config.toml
dataset = "photos with spoken descriptions (Open Images, Localized Narratives)"
translate = 0.06
tokenizer = "word"
decoder_layers = 6
decoder_mlp_ratio = 2
decoder_head_dim = 48
decoder_parallel_block = false
decoder_tie_embeddings = true
eps = 1e-08
one_sided = false
steps = 6500
lr_schedule = "step"
Rows from expert 0 of block 5 of the image encoder, named by matrix and row number. Rows with one number belong to one neuron. Each number is 200 + 30 x the weight over its row's rms, rounded and kept within 0 to 999. All counts start at 0. After the name is the row's rms in percent of the matrix's.
# gate: expert gate (encoder.blocks.5.mlp.gate, 4x128x128), inputs 0-127
# up: expert up (encoder.blocks.5.mlp.up, 4x128x128), inputs 0-127
# down: expert down (encoder.blocks.5.mlp.down, 4x128x128, transposed), outputs 0-127
gate.106,099,199,171,241,202,218,229,172,225,186,178,166,196,234,180,192,196,222,179,180,272,153,202,242,216,259,204,240,177,185,176,208,219,195,196,168,227,223,186,172,164,242,184,161,177,192,200,184,193,154,208,205,170,197,165,152,227,195,211,186,223,180,226,178,214,240,214,233,244,165,270,209,245,211,223,220,172,209,210,177,203,231,168,191,175,161,201,180,194,201,249,201,216,223,93,215,218,232,133,157,134,253,197,214,245,178,194,161,199,234,205,207,235,249,204,257,255,195,196,208,192,251,206,190,175,204,169,187,213
gate.107,102,193,250,199,165,220,219,185,199,173,190,210,180,184,204,224,212,192,170,224,210,192,272,191,147,132,267,200,194,193,176,169,217,192,187,198,207,161,237,156,194,217,158,247,166,220,179,243,169,266,198,156,182,275,176,189,194,200,206,213,213,162,171,226,216,164,220,229,202,212,218,163,205,220,194,237,183,206,131,169,225,182,183,170,168,167,184,208,262,189,136,215,209,230,189,192,194,205,185,184,181,224,207,237,162,214,191,275,181,236,150,239,248,223,197,213,255,219,187,211,187,264,203,151,183,193,204,195,228
gate.108,098,159,151,263,162,197,226,210,199,138,179,235,194,203,168,207,137,171,238,163,173,187,239,247,136,234,175,211,180,229,232,210,151,205,195,158,181,206,199,205,237,249,208,238,154,200,172,192,199,234,248,178,196,195,173,223,194,183,194,198,186,162,240,192,237,217,219,229,218,247,177,218,127,183,199,206,202,199,215,224,204,248,199,200,229,201,222,181,183,212,234,203,226,221,194,209,242,215,235,258,185,217,186,174,177,265,209,166,259,228,224,194,212,160,239,165,188,190,171,228,182,291,200,192,189,225,203,217,236
gate.109,099,262,181,172,186,189,199,204,231,208,213,240,226,162,167,189,225,151,180,150,215,220,155,235,239,213,228,212,214,198,198,238,202,188,198,199,165,220,217,234,206,177,142,236,167,171,218,189,174,157,224,232,203,222,208,227,227,193,156,169,229,191,166,172,179,222,202,196,163,228,181,216,170,222,130,189,254,252,188,256,147,167,249,198,128,235,242,172,210,182,162,227,169,234,187,198,220,214,206,249,193,211,171,198,195,165,190,231,127,226,220,181,226,181,254,197,259,245,235,208,195,221,209,214,185,172,188,167,231
gate.110,111,164,189,192,143,184,191,175,226,185,140,177,241,207,267,194,147,144,186,182,208,239,204,200,187,206,188,152,195,175,176,148,171,177,141,201,196,208,239,208,195,276,199,232,232,184,188,215,245,205,199,236,217,213,200,216,231,197,160,179,204,156,192,167,186,238,179,188,214,188,161,213,164,183,235,211,166,189,245,197,198,181,236,219,209,222,142,169,250,238,211,208,168,248,180,189,212,225,235,178,179,187,186,197,192,233,229,215,183,223,268,247,265,209,194,238,199,173,170,233,155,174,241,245,170,190,191,157,242
gate.111,108,179,220,195,214,184,209,134,195,175,245,190,221,223,231,201,176,247,145,203,239,192,201,246,164,223,203,193,217,178,213,151,200,218,191,212,241,219,203,200,177,191,191,287,223,229,209,190,234,170,200,198,186,178,225,209,242,177,171,201,222,172,187,200,219,176,222,206,257,208,239,170,145,174,221,241,193,168,229,176,188,234,256,176,229,204,199,204,185,176,169,238,199,192,153,200,207,220,163,153,188,173,238,226,226,146,255,219,196,187,226,214,205,189,291,145,179,266,170,194,152,245,224,225,256,225,167,207,197
gate.112,115,265,226,201,210,247,243,163,235,219,140,201,172,166,223,252,166,187,234,146,230,219,238,197,201,202,183,264,231,193,192,175,212,228,238,190,211,158,167,220,203,202,206,222,198,190,196,143,176,215,185,230,162,169,183,204,179,217,160,208,184,235,251,214,162,239,225,178,192,227,184,209,149,217,235,221,225,138,213,180,205,223,194,221,202,223,202,190,233,194,223,194,155,214,210,222,190,163,190,176,224,183,228,176,183,219,186,221,289,205,173,145,192,203,182,188,187,205,122,166,180,162,257,198,186,168,211,121,192
gate.113,105,192,205,160,176,220,220,196,206,201,190,250,224,224,220,216,185,221,165,191,128,205,221,207,175,212,172,177,221,231,188,234,170,221,197,162,232,164,205,148,224,269,240,226,185,222,280,174,263,221,196,167,213,214,151,202,164,191,223,249,221,228,207,201,200,211,222,194,184,196,209,205,251,183,241,191,207,239,180,252,189,202,208,175,235,149,234,187,185,230,201,186,231,200,199,178,150,240,287,220,205,226,196,205,234,221,206,232,219,164,189,213,202,232,179,165,235,138,179,212,193,239,147,196,277,199,186,185,150
gate.114,090,106,191,204,204,166,260,194,221,189,218,163,191,214,183,132,203,237,191,274,170,207,241,181,253,240,186,189,195,159,194,174,205,192,207,249,190,187,168,273,211,200,224,235,192,186,185,218,234,164,150,254,216,160,204,157,213,171,203,203,179,169,226,235,227,188,175,227,205,249,193,191,179,213,233,217,179,127,189,213,130,214,217,233,215,173,217,163,215,177,207,210,200,176,206,234,176,220,190,209,196,222,181,216,170,183,184,167,169,177,249,242,237,227,206,218,197,257,176,217,153,161,161,194,171,188,184,201,170
gate.115,097,206,156,229,172,189,213,235,205,201,176,226,176,180,214,188,193,191,216,146,202,211,165,246,279,198,170,247,207,231,230,186,192,211,246,213,196,192,208,225,208,179,155,176,248,197,221,224,197,227,198,191,173,223,186,192,213,186,210,201,207,250,195,210,202,215,150,242,173,205,201,244,153,223,207,158,225,202,201,154,239,246,209,249,177,170,170,176,148,226,172,176,191,233,236,216,282,199,217,158,206,223,188,232,195,175,178,156,244,188,211,238,206,177,166,203,272,183,209,191,252,207,188,144,179,144,123,150,222
gate.116,103,191,210,246,159,215,232,209,218,232,204,251,192,204,146,247,150,192,174,213,200,218,170,224,225,166,181,212,199,177,184,207,284,213,183,280,174,209,208,177,170,204,148,160,204,218,177,222,164,187,210,224,275,190,191,242,211,172,198,234,203,170,206,238,217,242,207,203,173,174,195,218,233,277,200,212,171,193,179,200,209,249,249,178,162,261,214,203,170,191,174,204,212,202,193,202,177,169,174,257,192,137,193,221,190,164,191,190,142,228,176,142,202,203,201,198,266,165,189,159,176,222,245,200,212,195,194,173,217
gate.117,111,193,169,240,211,224,211,171,217,183,196,174,200,252,127,220,191,130,156,225,223,230,191,221,225,199,185,182,192,196,230,153,204,216,238,229,211,270,212,182,192,204,149,237,195,158,246,202,192,198,219,215,165,223,193,205,238,214,215,235,171,199,285,213,189,231,151,242,207,199,178,210,222,244,175,172,216,168,235,216,267,216,162,171,243,182,186,212,136,202,178,178,169,211,193,250,226,222,200,194,184,233,180,238,191,228,196,181,207,218,224,238,218,176,212,168,231,206,176,177,209,142,163,263,236,191,171,139,191
gate.118,093,169,234,185,216,181,251,232,197,185,251,215,207,144,194,177,192,169,157,174,145,196,212,230,228,243,142,208,211,212,202,204,190,290,192,230,229,221,195,184,206,165,234,194,202,228,192,208,201,174,252,126,210,214,205,176,164,165,188,178,217,242,214,210,205,190,232,211,199,196,243,170,228,164,180,216,177,183,175,194,232,196,199,237,205,173,225,183,111,202,233,194,202,152,143,210,185,238,216,171,187,181,195,180,270,168,193,180,181,217,240,232,238,267,220,172,201,190,202,178,177,194,119,197,201,197,223,251,182
gate.119,093,210,176,217,209,176,175,249,197,193,199,148,213,111,207,232,207,204,160,235,243,212,181,181,171,187,164,204,172,180,237,196,196,195,184,233,218,208,200,148,154,211,188,182,203,208,213,156,208,166,248,258,169,213,218,196,189,267,176,232,216,195,228,191,267,214,245,223,212,157,207,194,209,169,218,209,234,253,154,239,162,204,198,185,212,164,210,232,178,251,280,177,231,211,130,247,237,212,200,197,221,174,236,162,183,209,196,207,230,226,229,180,183,218,225,173,223,174,189,184,156,233,238,188,210,261,200,235,185
gate.120,098,222,216,205,185,161,222,222,238,198,214,189,193,158,221,164,191,202,206,203,125,238,241,158,213,241,157,206,114,227,195,242,216,214,154,272,175,210,181,190,196,193,169,203,236,206,112,228,193,222,152,225,205,223,215,179,159,209,129,232,223,218,163,208,221,174,226,192,234,173,272,187,175,252,170,232,203,157,165,219,180,245,221,237,197,216,212,163,233,226,179,199,196,196,230,178,209,192,187,206,188,237,236,214,203,169,174,185,178,167,245,164,203,210,175,208,166,225,200,207,188,177,193,242,162,152,179,182,189
gate.121,102,202,136,225,190,234,203,228,198,245,164,181,186,144,191,215,234,224,239,233,203,194,130,192,201,195,233,172,172,181,177,220,257,198,228,170,228,188,236,263,130,155,187,230,159,197,248,230,211,216,179,213,188,193,213,202,180,176,167,215,200,175,221,233,205,190,177,176,205,200,217,244,225,172,183,180,175,158,227,213,124,200,167,208,209,175,228,190,173,151,186,220,185,190,222,208,227,178,203,209,165,255,247,254,198,197,211,150,246,217,165,265,202,205,209,141,256,195,201,157,198,195,215,182,153,256,189,192,197
gate.122,105,163,171,197,224,116,190,168,248,205,211,175,251,213,204,192,207,212,216,239,196,203,181,178,165,166,176,191,195,192,202,139,196,190,190,190,247,254,189,249,206,152,200,198,223,168,198,263,244,196,181,210,245,141,217,217,192,214,173,191,203,195,236,142,184,187,233,171,206,219,219,205,164,208,103,205,242,195,172,196,153,207,196,244,214,176,145,207,202,166,184,159,179,284,223,173,179,180,194,175,196,171,198,179,169,176,130,189,216,187,259,155,185,202,237,206,202,227,196,183,215,187,229,236,172,207,214,216,225
gate.123,100,212,219,161,207,153,245,191,171,203,187,177,199,237,232,206,192,169,152,243,174,215,140,190,176,211,194,193,104,186,217,184,129,172,203,218,241,216,142,179,236,216,219,182,135,202,224,222,219,202,243,169,183,162,215,191,178,210,192,171,204,237,165,183,207,185,211,227,208,211,211,256,205,207,187,232,195,231,180,239,197,185,242,198,177,188,227,254,183,174,170,211,200,230,232,213,186,222,245,190,200,214,205,240,191,141,191,273,225,229,170,159,206,154,232,139,180,227,192,201,181,207,147,145,208,210,138,192,192
up.106,099,233,205,246,195,267,199,157,241,201,166,157,233,206,176,186,233,198,213,158,189,197,192,192,198,183,220,212,134,197,201,209,197,145,194,255,206,235,212,182,181,238,208,124,192,223,196,207,173,175,178,178,174,232,160,228,193,161,229,217,214,191,206,234,230,203,185,230,190,128,240,224,258,183,242,221,188,169,227,206,206,166,192,215,152,136,150,191,169,224,231,185,202,178,130,235,205,204,187,152,155,209,206,197,228,191,198,193,252,236,169,190,195,195,165,248,210,194,180,217,196,289,207,224,169,206,215,209,242
up.107,097,221,211,187,230,189,197,203,199,200,236,194,217,225,208,211,195,226,255,198,284,179,209,218,214,158,219,203,244,196,196,213,271,187,244,179,175,145,232,208,242,205,209,191,220,251,163,182,208,219,199,205,211,204,150,213,186,245,177,179,179,207,204,204,233,147,251,210,187,235,191,253,191,210,239,205,170,203,191,227,190,229,214,239,222,212,225,192,155,240,125,190,151,228,194,208,233,178,169,174,214,161,239,209,198,169,240,246,164,153,206,240,204,208,145,234,136,171,153,275,224,201,175,247,197,218,192,173,214
up.108,094,215,263,175,198,246,186,171,222,240,216,176,226,203,237,210,250,219,197,204,197,234,150,190,232,170,207,238,197,197,202,157,244,218,208,207,210,160,211,190,175,158,148,155,213,196,238,210,197,215,177,187,185,239,210,181,229,229,221,176,208,246,177,176,147,182,183,163,202,132,165,164,260,200,211,159,158,175,209,175,180,147,232,190,178,205,225,106,197,212,190,182,184,163,171,199,156,158,242,161,194,155,181,187,192,172,233,214,198,199,203,237,197,264,216,189,188,237,226,207,220,129,192,171,225,197,158,213,162
up.109,099,219,172,202,201,176,134,163,186,241,198,192,236,175,175,188,181,136,209,149,176,182,202,270,241,201,222,179,232,202,211,215,246,196,175,190,158,132,194,200,178,205,168,166,205,231,228,175,143,189,201,189,184,203,218,228,192,218,173,205,206,166,179,227,196,197,168,215,197,171,242,258,201,184,186,183,223,246,240,223,178,198,196,170,167,229,250,210,199,221,150,227,125,211,154,192,209,236,208,221,182,237,181,221,259,169,186,175,126,215,237,189,226,237,239,200,236,242,198,224,170,226,226,168,187,220,263,217,231
up.110,100,213,236,204,202,199,216,163,175,210,143,170,178,208,240,209,155,201,185,235,198,221,214,210,202,210,224,203,229,153,224,156,200,189,147,198,210,209,269,239,177,185,193,214,187,249,194,185,139,194,198,215,178,201,206,247,183,227,133,233,183,169,196,208,136,230,177,218,183,180,168,165,187,155,210,164,173,212,255,228,192,204,280,189,200,213,113,195,231,215,208,186,194,209,206,181,206,216,192,224,175,196,183,189,186,162,230,188,187,187,260,209,214,220,187,229,181,174,170,226,228,161,161,229,198,164,180,82,205
up.111,102,193,223,193,194,174,203,196,191,196,243,170,182,171,175,245,201,186,289,226,134,163,231,198,195,197,190,228,252,252,195,240,199,141,213,198,234,178,200,208,235,171,177,138,252,209,155,190,246,238,187,187,170,229,230,194,294,232,206,167,187,236,252,183,246,225,187,224,167,211,203,167,231,238,217,215,166,216,217,194,190,186,171,228,183,147,151,191,182,173,179,180,172,242,212,195,178,199,199,228,204,223,154,185,126,229,163,225,200,198,212,169,202,208,185,203,198,182,196,186,211,190,170,227,143,203,234,213,239
up.112,122,221,220,233,239,161,160,182,205,180,160,241,178,180,226,126,157,262,175,155,241,187,164,190,202,209,182,179,114,207,220,163,251,242,202,196,134,232,201,186,184,169,177,196,196,247,193,213,205,208,168,160,239,250,200,172,134,224,205,201,201,186,191,211,174,184,195,194,212,180,236,206,179,214,157,183,184,257,192,210,171,217,218,160,181,220,209,227,209,170,189,236,140,232,191,211,219,223,184,206,232,193,161,216,165,186,226,241,202,156,187,269,205,163,172,197,206,204,228,202,283,228,210,241,193,192,222,196,188
up.113,102,175,157,188,157,259,175,176,183,248,197,192,241,169,199,214,229,196,220,221,175,202,186,224,141,218,198,211,219,176,150,229,205,171,198,217,142,193,113,186,204,220,183,237,177,235,199,181,193,149,181,194,187,205,215,269,198,177,177,201,186,228,231,182,198,177,223,194,204,211,235,217,234,153,225,217,179,177,219,197,197,186,184,210,141,186,205,164,228,171,200,216,277,159,252,248,184,245,236,227,228,201,220,173,134,173,204,197,181,218,184,235,238,264,229,198,244,229,250,233,208,186,199,144,206,222,238,182,175
up.114,091,155,231,208,221,161,222,237,238,169,217,191,208,197,186,195,170,223,183,192,178,225,211,207,269,233,199,150,229,204,199,139,199,183,187,221,205,178,171,234,189,192,229,215,200,152,184,238,196,177,165,259,231,195,204,140,262,161,259,151,170,147,178,250,265,182,178,184,183,217,203,200,208,196,242,185,207,189,191,234,169,219,204,194,187,185,178,179,208,174,161,274,193,198,167,205,248,223,202,242,220,230,179,167,198,185,224,222,177,136,245,229,258,154,174,174,179,242,196,214,183,210,171,161,213,231,231,234,217
up.115,097,201,233,185,230,217,181,160,235,215,212,182,220,171,207,237,246,181,203,224,212,186,217,161,158,162,236,152,190,200,134,226,172,180,136,196,194,230,208,187,180,239,239,194,189,173,171,171,197,162,202,188,222,234,221,203,181,204,193,217,223,185,214,206,223,226,225,156,230,181,200,177,214,190,212,258,178,250,235,197,175,153,178,148,218,244,212,206,245,176,211,227,201,147,161,218,126,206,211,236,192,220,207,214,181,239,202,197,159,255,181,199,159,191,191,158,140,221,205,191,190,227,224,308,193,269,221,220,201
up.116,115,184,221,161,229,198,208,212,185,160,209,140,198,167,223,178,201,224,192,165,217,197,188,123,206,208,272,185,230,253,239,182,125,258,182,171,192,167,193,187,278,166,197,209,145,220,184,193,224,238,166,219,159,221,214,156,181,252,223,198,161,218,182,178,195,127,217,237,180,182,159,233,201,148,217,199,217,219,188,184,193,182,222,190,196,196,172,191,222,198,222,140,182,218,196,209,239,191,206,180,216,184,230,180,170,203,200,211,184,217,206,233,162,235,256,201,212,201,156,258,166,172,183,167,219,168,173,178,146
up.117,110,199,212,238,239,213,199,241,215,162,198,200,137,237,160,283,202,114,201,194,206,210,196,191,173,210,221,215,182,206,253,191,198,242,187,223,167,223,243,203,182,209,222,237,229,198,191,146,213,194,156,214,171,214,182,181,213,222,237,238,213,229,215,160,222,200,133,194,210,202,207,239,205,204,220,235,232,162,190,274,208,276,182,148,193,200,201,213,153,208,160,180,206,179,255,203,224,202,151,186,202,197,209,225,143,184,155,166,161,245,217,232,235,177,198,154,203,186,204,206,179,194,156,215,235,215,179,158,176
up.118,093,188,177,216,170,195,225,169,216,201,209,217,213,219,229,212,152,257,181,157,173,223,159,203,238,179,181,206,210,255,238,221,170,213,191,207,198,175,193,197,227,213,205,176,206,255,163,238,200,198,228,172,167,230,229,191,247,113,212,177,239,204,207,208,154,174,188,150,220,196,178,128,193,157,170,215,184,225,159,172,239,141,204,200,195,212,188,176,211,265,264,208,216,234,240,207,168,245,183,210,181,185,159,167,266,194,205,225,192,227,155,202,216,210,175,205,153,220,202,162,167,143,187,214,274,206,209,194,181
up.119,098,195,248,190,219,193,196,189,168,237,164,214,204,238,159,202,174,212,193,232,229,248,229,190,193,208,211,221,171,177,172,202,162,204,186,200,125,183,177,228,180,178,192,206,145,167,234,175,198,171,209,178,223,186,165,215,209,143,242,175,199,124,179,175,215,237,166,172,210,198,216,178,196,225,202,186,230,252,158,204,231,182,217,181,163,175,214,140,256,229,209,172,258,198,206,176,216,199,214,218,170,222,103,194,217,188,219,208,193,155,174,226,213,217,276,215,205,206,205,221,260,228,258,209,225,242,227,142,212
up.120,096,205,176,238,195,134,219,239,210,162,203,199,236,176,252,191,246,162,172,227,132,210,216,196,228,232,181,216,155,236,197,143,247,196,183,218,187,180,188,212,204,169,173,148,183,198,137,231,127,196,147,268,222,228,192,179,206,217,169,189,217,192,176,230,185,161,230,204,203,198,267,167,167,251,227,211,186,208,165,211,170,154,210,174,184,220,209,178,181,180,159,207,189,172,238,252,251,155,197,184,229,229,223,187,167,230,145,180,179,195,189,176,251,213,156,196,192,214,197,215,191,202,251,171,198,177,206,207,190
up.121,100,274,209,192,210,195,177,236,213,182,175,230,198,214,195,213,213,209,140,228,200,230,230,126,198,173,222,195,148,207,222,183,230,199,206,126,219,187,190,207,131,150,180,236,187,225,231,229,179,217,209,194,235,149,163,223,204,205,192,178,181,206,210,202,179,193,262,177,197,139,193,202,194,191,185,261,199,183,161,217,151,241,175,253,202,222,176,151,230,194,139,225,188,206,249,195,223,180,211,218,171,233,170,201,191,239,237,176,254,199,198,176,170,248,225,205,277,212,184,148,183,237,189,157,183,207,194,200,182
up.122,099,231,191,218,189,252,241,197,174,231,198,211,160,193,188,221,220,206,180,204,163,210,225,183,170,227,160,223,192,177,188,213,201,179,180,190,193,171,189,170,196,222,259,181,217,217,248,143,155,191,241,173,162,220,174,221,142,186,290,203,190,214,161,247,205,220,208,190,209,168,152,174,212,229,228,209,184,192,218,214,239,142,190,203,212,259,229,194,105,232,218,235,176,165,163,199,254,204,234,182,219,223,196,228,237,224,220,227,157,221,175,247,234,247,163,158,208,214,166,254,207,176,172,182,227,182,180,212,172
up.123,091,210,217,180,232,203,260,197,149,204,184,182,209,237,203,228,215,188,172,227,138,170,152,192,161,212,179,216,133,204,229,211,158,158,236,206,240,215,141,213,218,184,175,194,151,159,175,231,167,184,260,187,137,164,229,169,187,222,192,205,230,213,180,193,220,179,213,193,156,231,199,205,188,164,172,210,214,199,202,208,175,218,208,224,186,172,221,248,250,162,245,238,229,214,206,223,182,204,183,179,220,202,175,263,217,169,182,250,230,205,150,200,187,156,211,172,189,215,172,226,178,163,174,164,238,204,95,191,180
down.106,100,261,220,138,215,162,164,192,208,115,210,216,209,188,172,228,188,196,172,194,179,233,204,204,191,246,218,247,190,187,188,209,203,202,144,236,215,212,231,198,197,179,201,181,202,204,249,152,189,243,207,138,215,196,207,150,224,212,190,179,193,241,182,217,202,198,172,184,215,197,154,158,177,170,230,154,224,199,217,221,180,250,191,189,194,193,152,232,193,240,169,180,166,178,235,253,254,219,169,193,219,222,157,243,144,180,257,156,226,208,184,206,162,201,238,223,193,243,143,259,166,222,194,216,215,247,223,182,160
down.107,095,193,211,203,195,168,203,214,187,249,179,241,127,161,240,195,192,196,148,198,186,190,140,182,235,202,162,191,204,157,225,187,187,178,157,217,163,248,183,184,185,205,195,227,230,199,105,214,188,151,175,172,205,245,194,225,216,197,177,227,207,179,159,197,242,190,175,210,205,206,169,183,215,199,248,157,229,236,163,155,167,200,193,229,146,214,175,180,182,185,157,218,172,192,251,188,222,177,228,186,176,154,217,228,217,211,170,163,187,151,222,170,227,228,160,190,258,212,246,129,231,190,212,198,138,201,189,245,209
down.108,096,131,221,204,195,178,233,172,156,195,216,208,150,202,213,170,202,195,195,191,144,201,260,215,198,215,251,148,120,246,217,205,182,224,154,175,169,153,235,167,213,190,180,231,180,190,164,189,194,225,216,136,214,190,212,146,200,238,235,188,240,176,175,221,201,234,195,199,189,185,155,162,219,199,216,227,221,193,233,169,230,178,209,224,215,226,215,227,233,193,245,229,124,203,195,278,173,182,222,199,197,214,231,202,205,166,189,265,192,218,213,228,206,223,203,186,258,169,210,236,215,178,180,151,218,253,224,187,169
down.109,104,135,196,174,197,185,211,195,199,243,180,219,215,148,211,131,193,230,214,244,234,207,208,163,219,201,196,204,200,206,226,165,236,195,192,205,171,211,169,181,177,175,143,197,191,217,202,193,283,177,202,152,197,201,262,243,190,207,215,183,211,203,232,202,235,220,124,200,217,231,179,189,209,244,199,182,222,215,223,220,220,255,255,219,156,231,229,198,288,210,238,173,250,120,168,203,221,139,199,187,146,204,221,197,227,154,205,146,208,214,209,192,195,192,191,185,220,215,242,235,183,197,245,203,208,215,204,190,239
down.110,100,212,236,138,244,185,229,229,175,169,222,246,173,198,177,175,179,225,207,162,208,167,185,203,200,215,283,184,171,186,188,220,200,200,182,164,199,163,141,192,169,213,253,187,203,219,154,186,201,200,219,187,155,221,218,174,186,211,224,214,166,212,215,225,182,156,253,219,158,221,220,188,187,236,209,215,148,155,218,191,206,158,166,269,161,151,150,203,212,217,164,175,176,161,218,194,211,158,259,205,174,214,229,181,172,173,180,184,179,198,249,195,191,208,210,240,208,201,211,167,233,229,162,276,215,201,210,116,176
down.111,100,153,181,208,191,204,117,204,222,213,175,176,166,163,174,211,217,242,245,202,242,136,176,192,205,228,200,233,249,233,243,149,218,198,196,197,182,263,220,220,229,203,216,226,187,210,202,224,175,188,240,198,178,252,214,218,175,155,228,171,231,224,212,209,139,218,226,202,242,248,208,178,220,157,181,162,190,175,211,171,208,240,198,208,181,250,274,193,179,252,163,180,163,210,218,185,224,194,193,191,158,150,142,174,195,227,171,210,185,231,197,193,171,190,204,149,170,233,152,163,213,178,220,233,187,226,159,236,219
down.112,110,239,193,206,246,193,201,211,224,134,246,236,233,231,242,212,205,205,165,231,176,165,225,159,225,172,229,211,218,225,192,215,195,177,196,171,183,211,232,176,226,223,150,203,157,174,218,240,217,183,194,132,197,235,229,166,174,196,220,243,215,174,208,136,218,202,228,170,238,175,210,203,163,188,172,194,205,232,212,234,156,218,243,200,155,196,222,192,201,245,257,243,243,140,229,162,145,209,210,166,203,215,165,204,205,109,224,186,248,244,168,182,205,199,204,207,204,200,193,201,205,205,145,169,217,212,236,262,220
down.113,101,218,168,249,200,182,233,194,227,193,198,122,173,216,174,197,204,171,156,195,244,173,202,207,175,182,188,198,174,238,188,177,183,221,221,176,253,207,232,166,233,192,188,190,239,214,244,157,186,189,174,169,219,184,223,244,238,184,197,258,203,223,220,176,160,213,172,197,182,211,222,203,223,236,183,199,163,224,204,238,212,204,223,162,236,239,231,228,198,175,136,192,223,195,162,204,235,181,196,198,231,151,156,172,211,104,213,211,242,226,217,221,226,177,222,258,167,264,193,194,207,166,216,249,230,228,255,132,206
down.114,090,229,201,182,176,161,216,163,244,153,196,191,169,158,222,155,197,227,200,180,263,216,155,181,197,174,212,247,243,203,174,234,146,247,202,152,218,157,175,222,156,272,171,194,194,189,232,175,187,234,230,225,214,182,195,266,202,172,166,167,190,229,138,235,221,228,188,226,173,154,212,171,144,160,196,230,237,234,234,187,248,199,210,226,212,164,144,195,244,157,213,242,237,212,177,188,224,246,197,211,212,217,187,246,196,211,204,216,208,218,226,191,248,188,261,216,190,186,183,174,209,213,168,179,184,202,223,186,176
down.115,084,186,143,219,159,194,210,203,218,251,197,139,134,218,159,205,184,187,156,210,167,215,228,253,169,246,231,215,191,203,241,178,209,187,216,212,236,211,218,173,162,170,188,247,171,205,216,196,201,241,207,205,257,122,184,240,229,207,201,210,212,229,183,166,232,173,187,203,160,181,182,220,294,219,239,199,270,218,162,257,236,226,217,169,198,189,208,165,177,211,243,211,225,215,181,186,215,180,197,166,181,180,235,150,225,180,213,151,206,201,186,252,211,186,179,222,254,204,207,207,204,171,213,175,234,200,143,206,220
down.116,104,226,220,178,236,207,224,197,162,222,201,214,219,172,147,242,244,223,165,208,205,164,246,224,180,206,228,178,224,188,199,180,175,200,169,145,231,174,255,139,194,225,230,221,204,152,255,228,167,187,219,155,215,194,218,187,186,168,238,228,177,251,199,245,196,239,203,160,172,198,209,183,182,188,165,186,230,272,250,168,226,194,174,145,165,222,222,200,184,274,160,230,203,211,183,181,222,198,180,209,164,201,190,221,218,177,184,222,144,219,189,181,237,213,212,219,234,268,261,221,170,192,210,175,190,168,184,192,135
down.117,098,194,216,162,232,192,237,232,208,148,195,178,247,227,189,224,229,265,218,192,224,217,157,170,172,193,174,268,164,175,186,206,168,194,243,165,222,166,193,185,189,232,152,249,206,226,214,203,182,178,136,238,245,227,243,219,195,219,232,159,180,134,177,248,209,202,200,206,198,199,239,193,201,175,202,178,167,244,172,231,148,277,167,145,211,190,209,162,230,223,227,176,181,165,202,263,182,212,150,204,221,176,234,211,204,202,200,204,183,174,200,194,194,220,191,203,169,154,166,173,223,202,153,238,156,210,217,156,222
down.118,103,248,147,177,194,222,230,170,216,238,206,163,192,134,218,201,221,250,180,207,199,214,169,226,161,217,217,210,133,231,208,201,189,178,206,186,251,173,207,180,157,219,199,201,174,158,224,221,186,166,191,207,273,200,176,203,169,236,263,246,243,196,151,181,189,186,207,170,170,180,154,178,221,239,186,202,164,252,193,222,158,240,204,234,244,238,208,188,224,204,217,237,183,235,198,198,258,210,249,206,183,196,226,207,225,164,174,208,222,215,244,159,220,159,240,232,233,164,226,182,205,248,209,258,160,210,176,239,225
down.119,110,244,178,155,193,148,213,161,161,175,209,218,222,181,221,240,187,235,206,180,172,234,211,204,196,175,197,217,207,177,163,161,182,196,172,208,237,211,218,203,219,169,228,226,196,233,195,237,182,216,242,203,189,219,204,243,217,242,186,213,244,130,174,184,206,158,210,206,168,164,238,182,183,153,209,237,104,161,251,165,207,255,178,165,200,156,180,224,173,213,207,187,128,235,204,225,244,238,209,249,226,189,183,219,172,233,252,194,251,182,226,159,202,211,171,227,236,172,160,151,216,196,192,198,151,180,199,222,212
down.120,095,243,210,183,204,239,195,196,231,249,201,226,224,181,147,165,166,240,230,255,200,163,224,217,235,201,206,139,197,150,217,220,181,208,204,199,248,220,225,239,183,262,189,232,163,237,187,228,224,212,195,190,202,171,164,200,212,239,208,188,226,221,156,242,154,241,257,188,229,137,207,174,134,200,216,159,200,241,184,198,219,224,178,148,237,182,201,189,175,205,228,197,176,182,183,199,211,186,195,190,222,222,129,234,224,154,215,193,235,155,228,152,188,227,197,208,194,194,188,216,193,235,225,167,249,116,213,182,175
down.121,110,201,220,204,210,227,263,187,207,210,237,175,152,213,177,188,211,191,162,244,247,221,187,208,176,213,241,162,231,131,166,168,153,177,206,210,175,183,170,216,256,237,204,133,189,201,190,244,195,261,191,201,182,237,220,218,170,172,211,208,224,170,194,151,180,226,174,217,179,176,191,241,179,235,121,223,203,204,203,209,176,218,225,240,269,192,199,173,222,218,199,224,214,192,185,221,219,187,178,182,235,170,187,220,205,192,185,221,171,204,143,219,215,83,156,182,154,222,162,218,226,218,209,174,164,217,186,206,192
down.122,099,194,188,187,213,211,185,204,242,213,146,256,163,204,134,200,209,161,175,191,136,182,225,189,162,180,175,220,203,234,211,180,195,146,159,142,136,188,246,224,194,235,187,209,197,205,167,179,164,235,179,172,164,208,194,247,226,186,182,204,200,206,209,212,196,195,177,182,143,188,233,178,225,176,233,155,217,191,211,203,187,194,193,192,210,169,151,215,195,143,226,136,211,254,119,182,194,211,148,190,209,175,193,240,249,214,181,148,164,226,200,187,235,226,175,238,164,160,181,211,186,238,159,214,226,172,218,220,146
down.123,085,220,170,212,189,237,228,150,161,172,219,176,211,248,211,226,154,180,163,218,158,188,202,160,245,188,207,173,197,195,207,184,210,206,231,240,281,192,212,203,197,219,200,211,241,194,235,242,251,144,201,252,178,176,192,217,185,190,191,205,132,183,224,215,207,157,210,178,225,143,152,196,179,180,208,233,229,233,197,216,164,245,213,123,183,266,179,260,159,210,180,167,211,158,204,187,199,195,215,200,228,246,192,244,176,183,177,194,204,185,226,220,194,210,246,215,200,214,214,224,202,190,204,254,179,185,205,295,179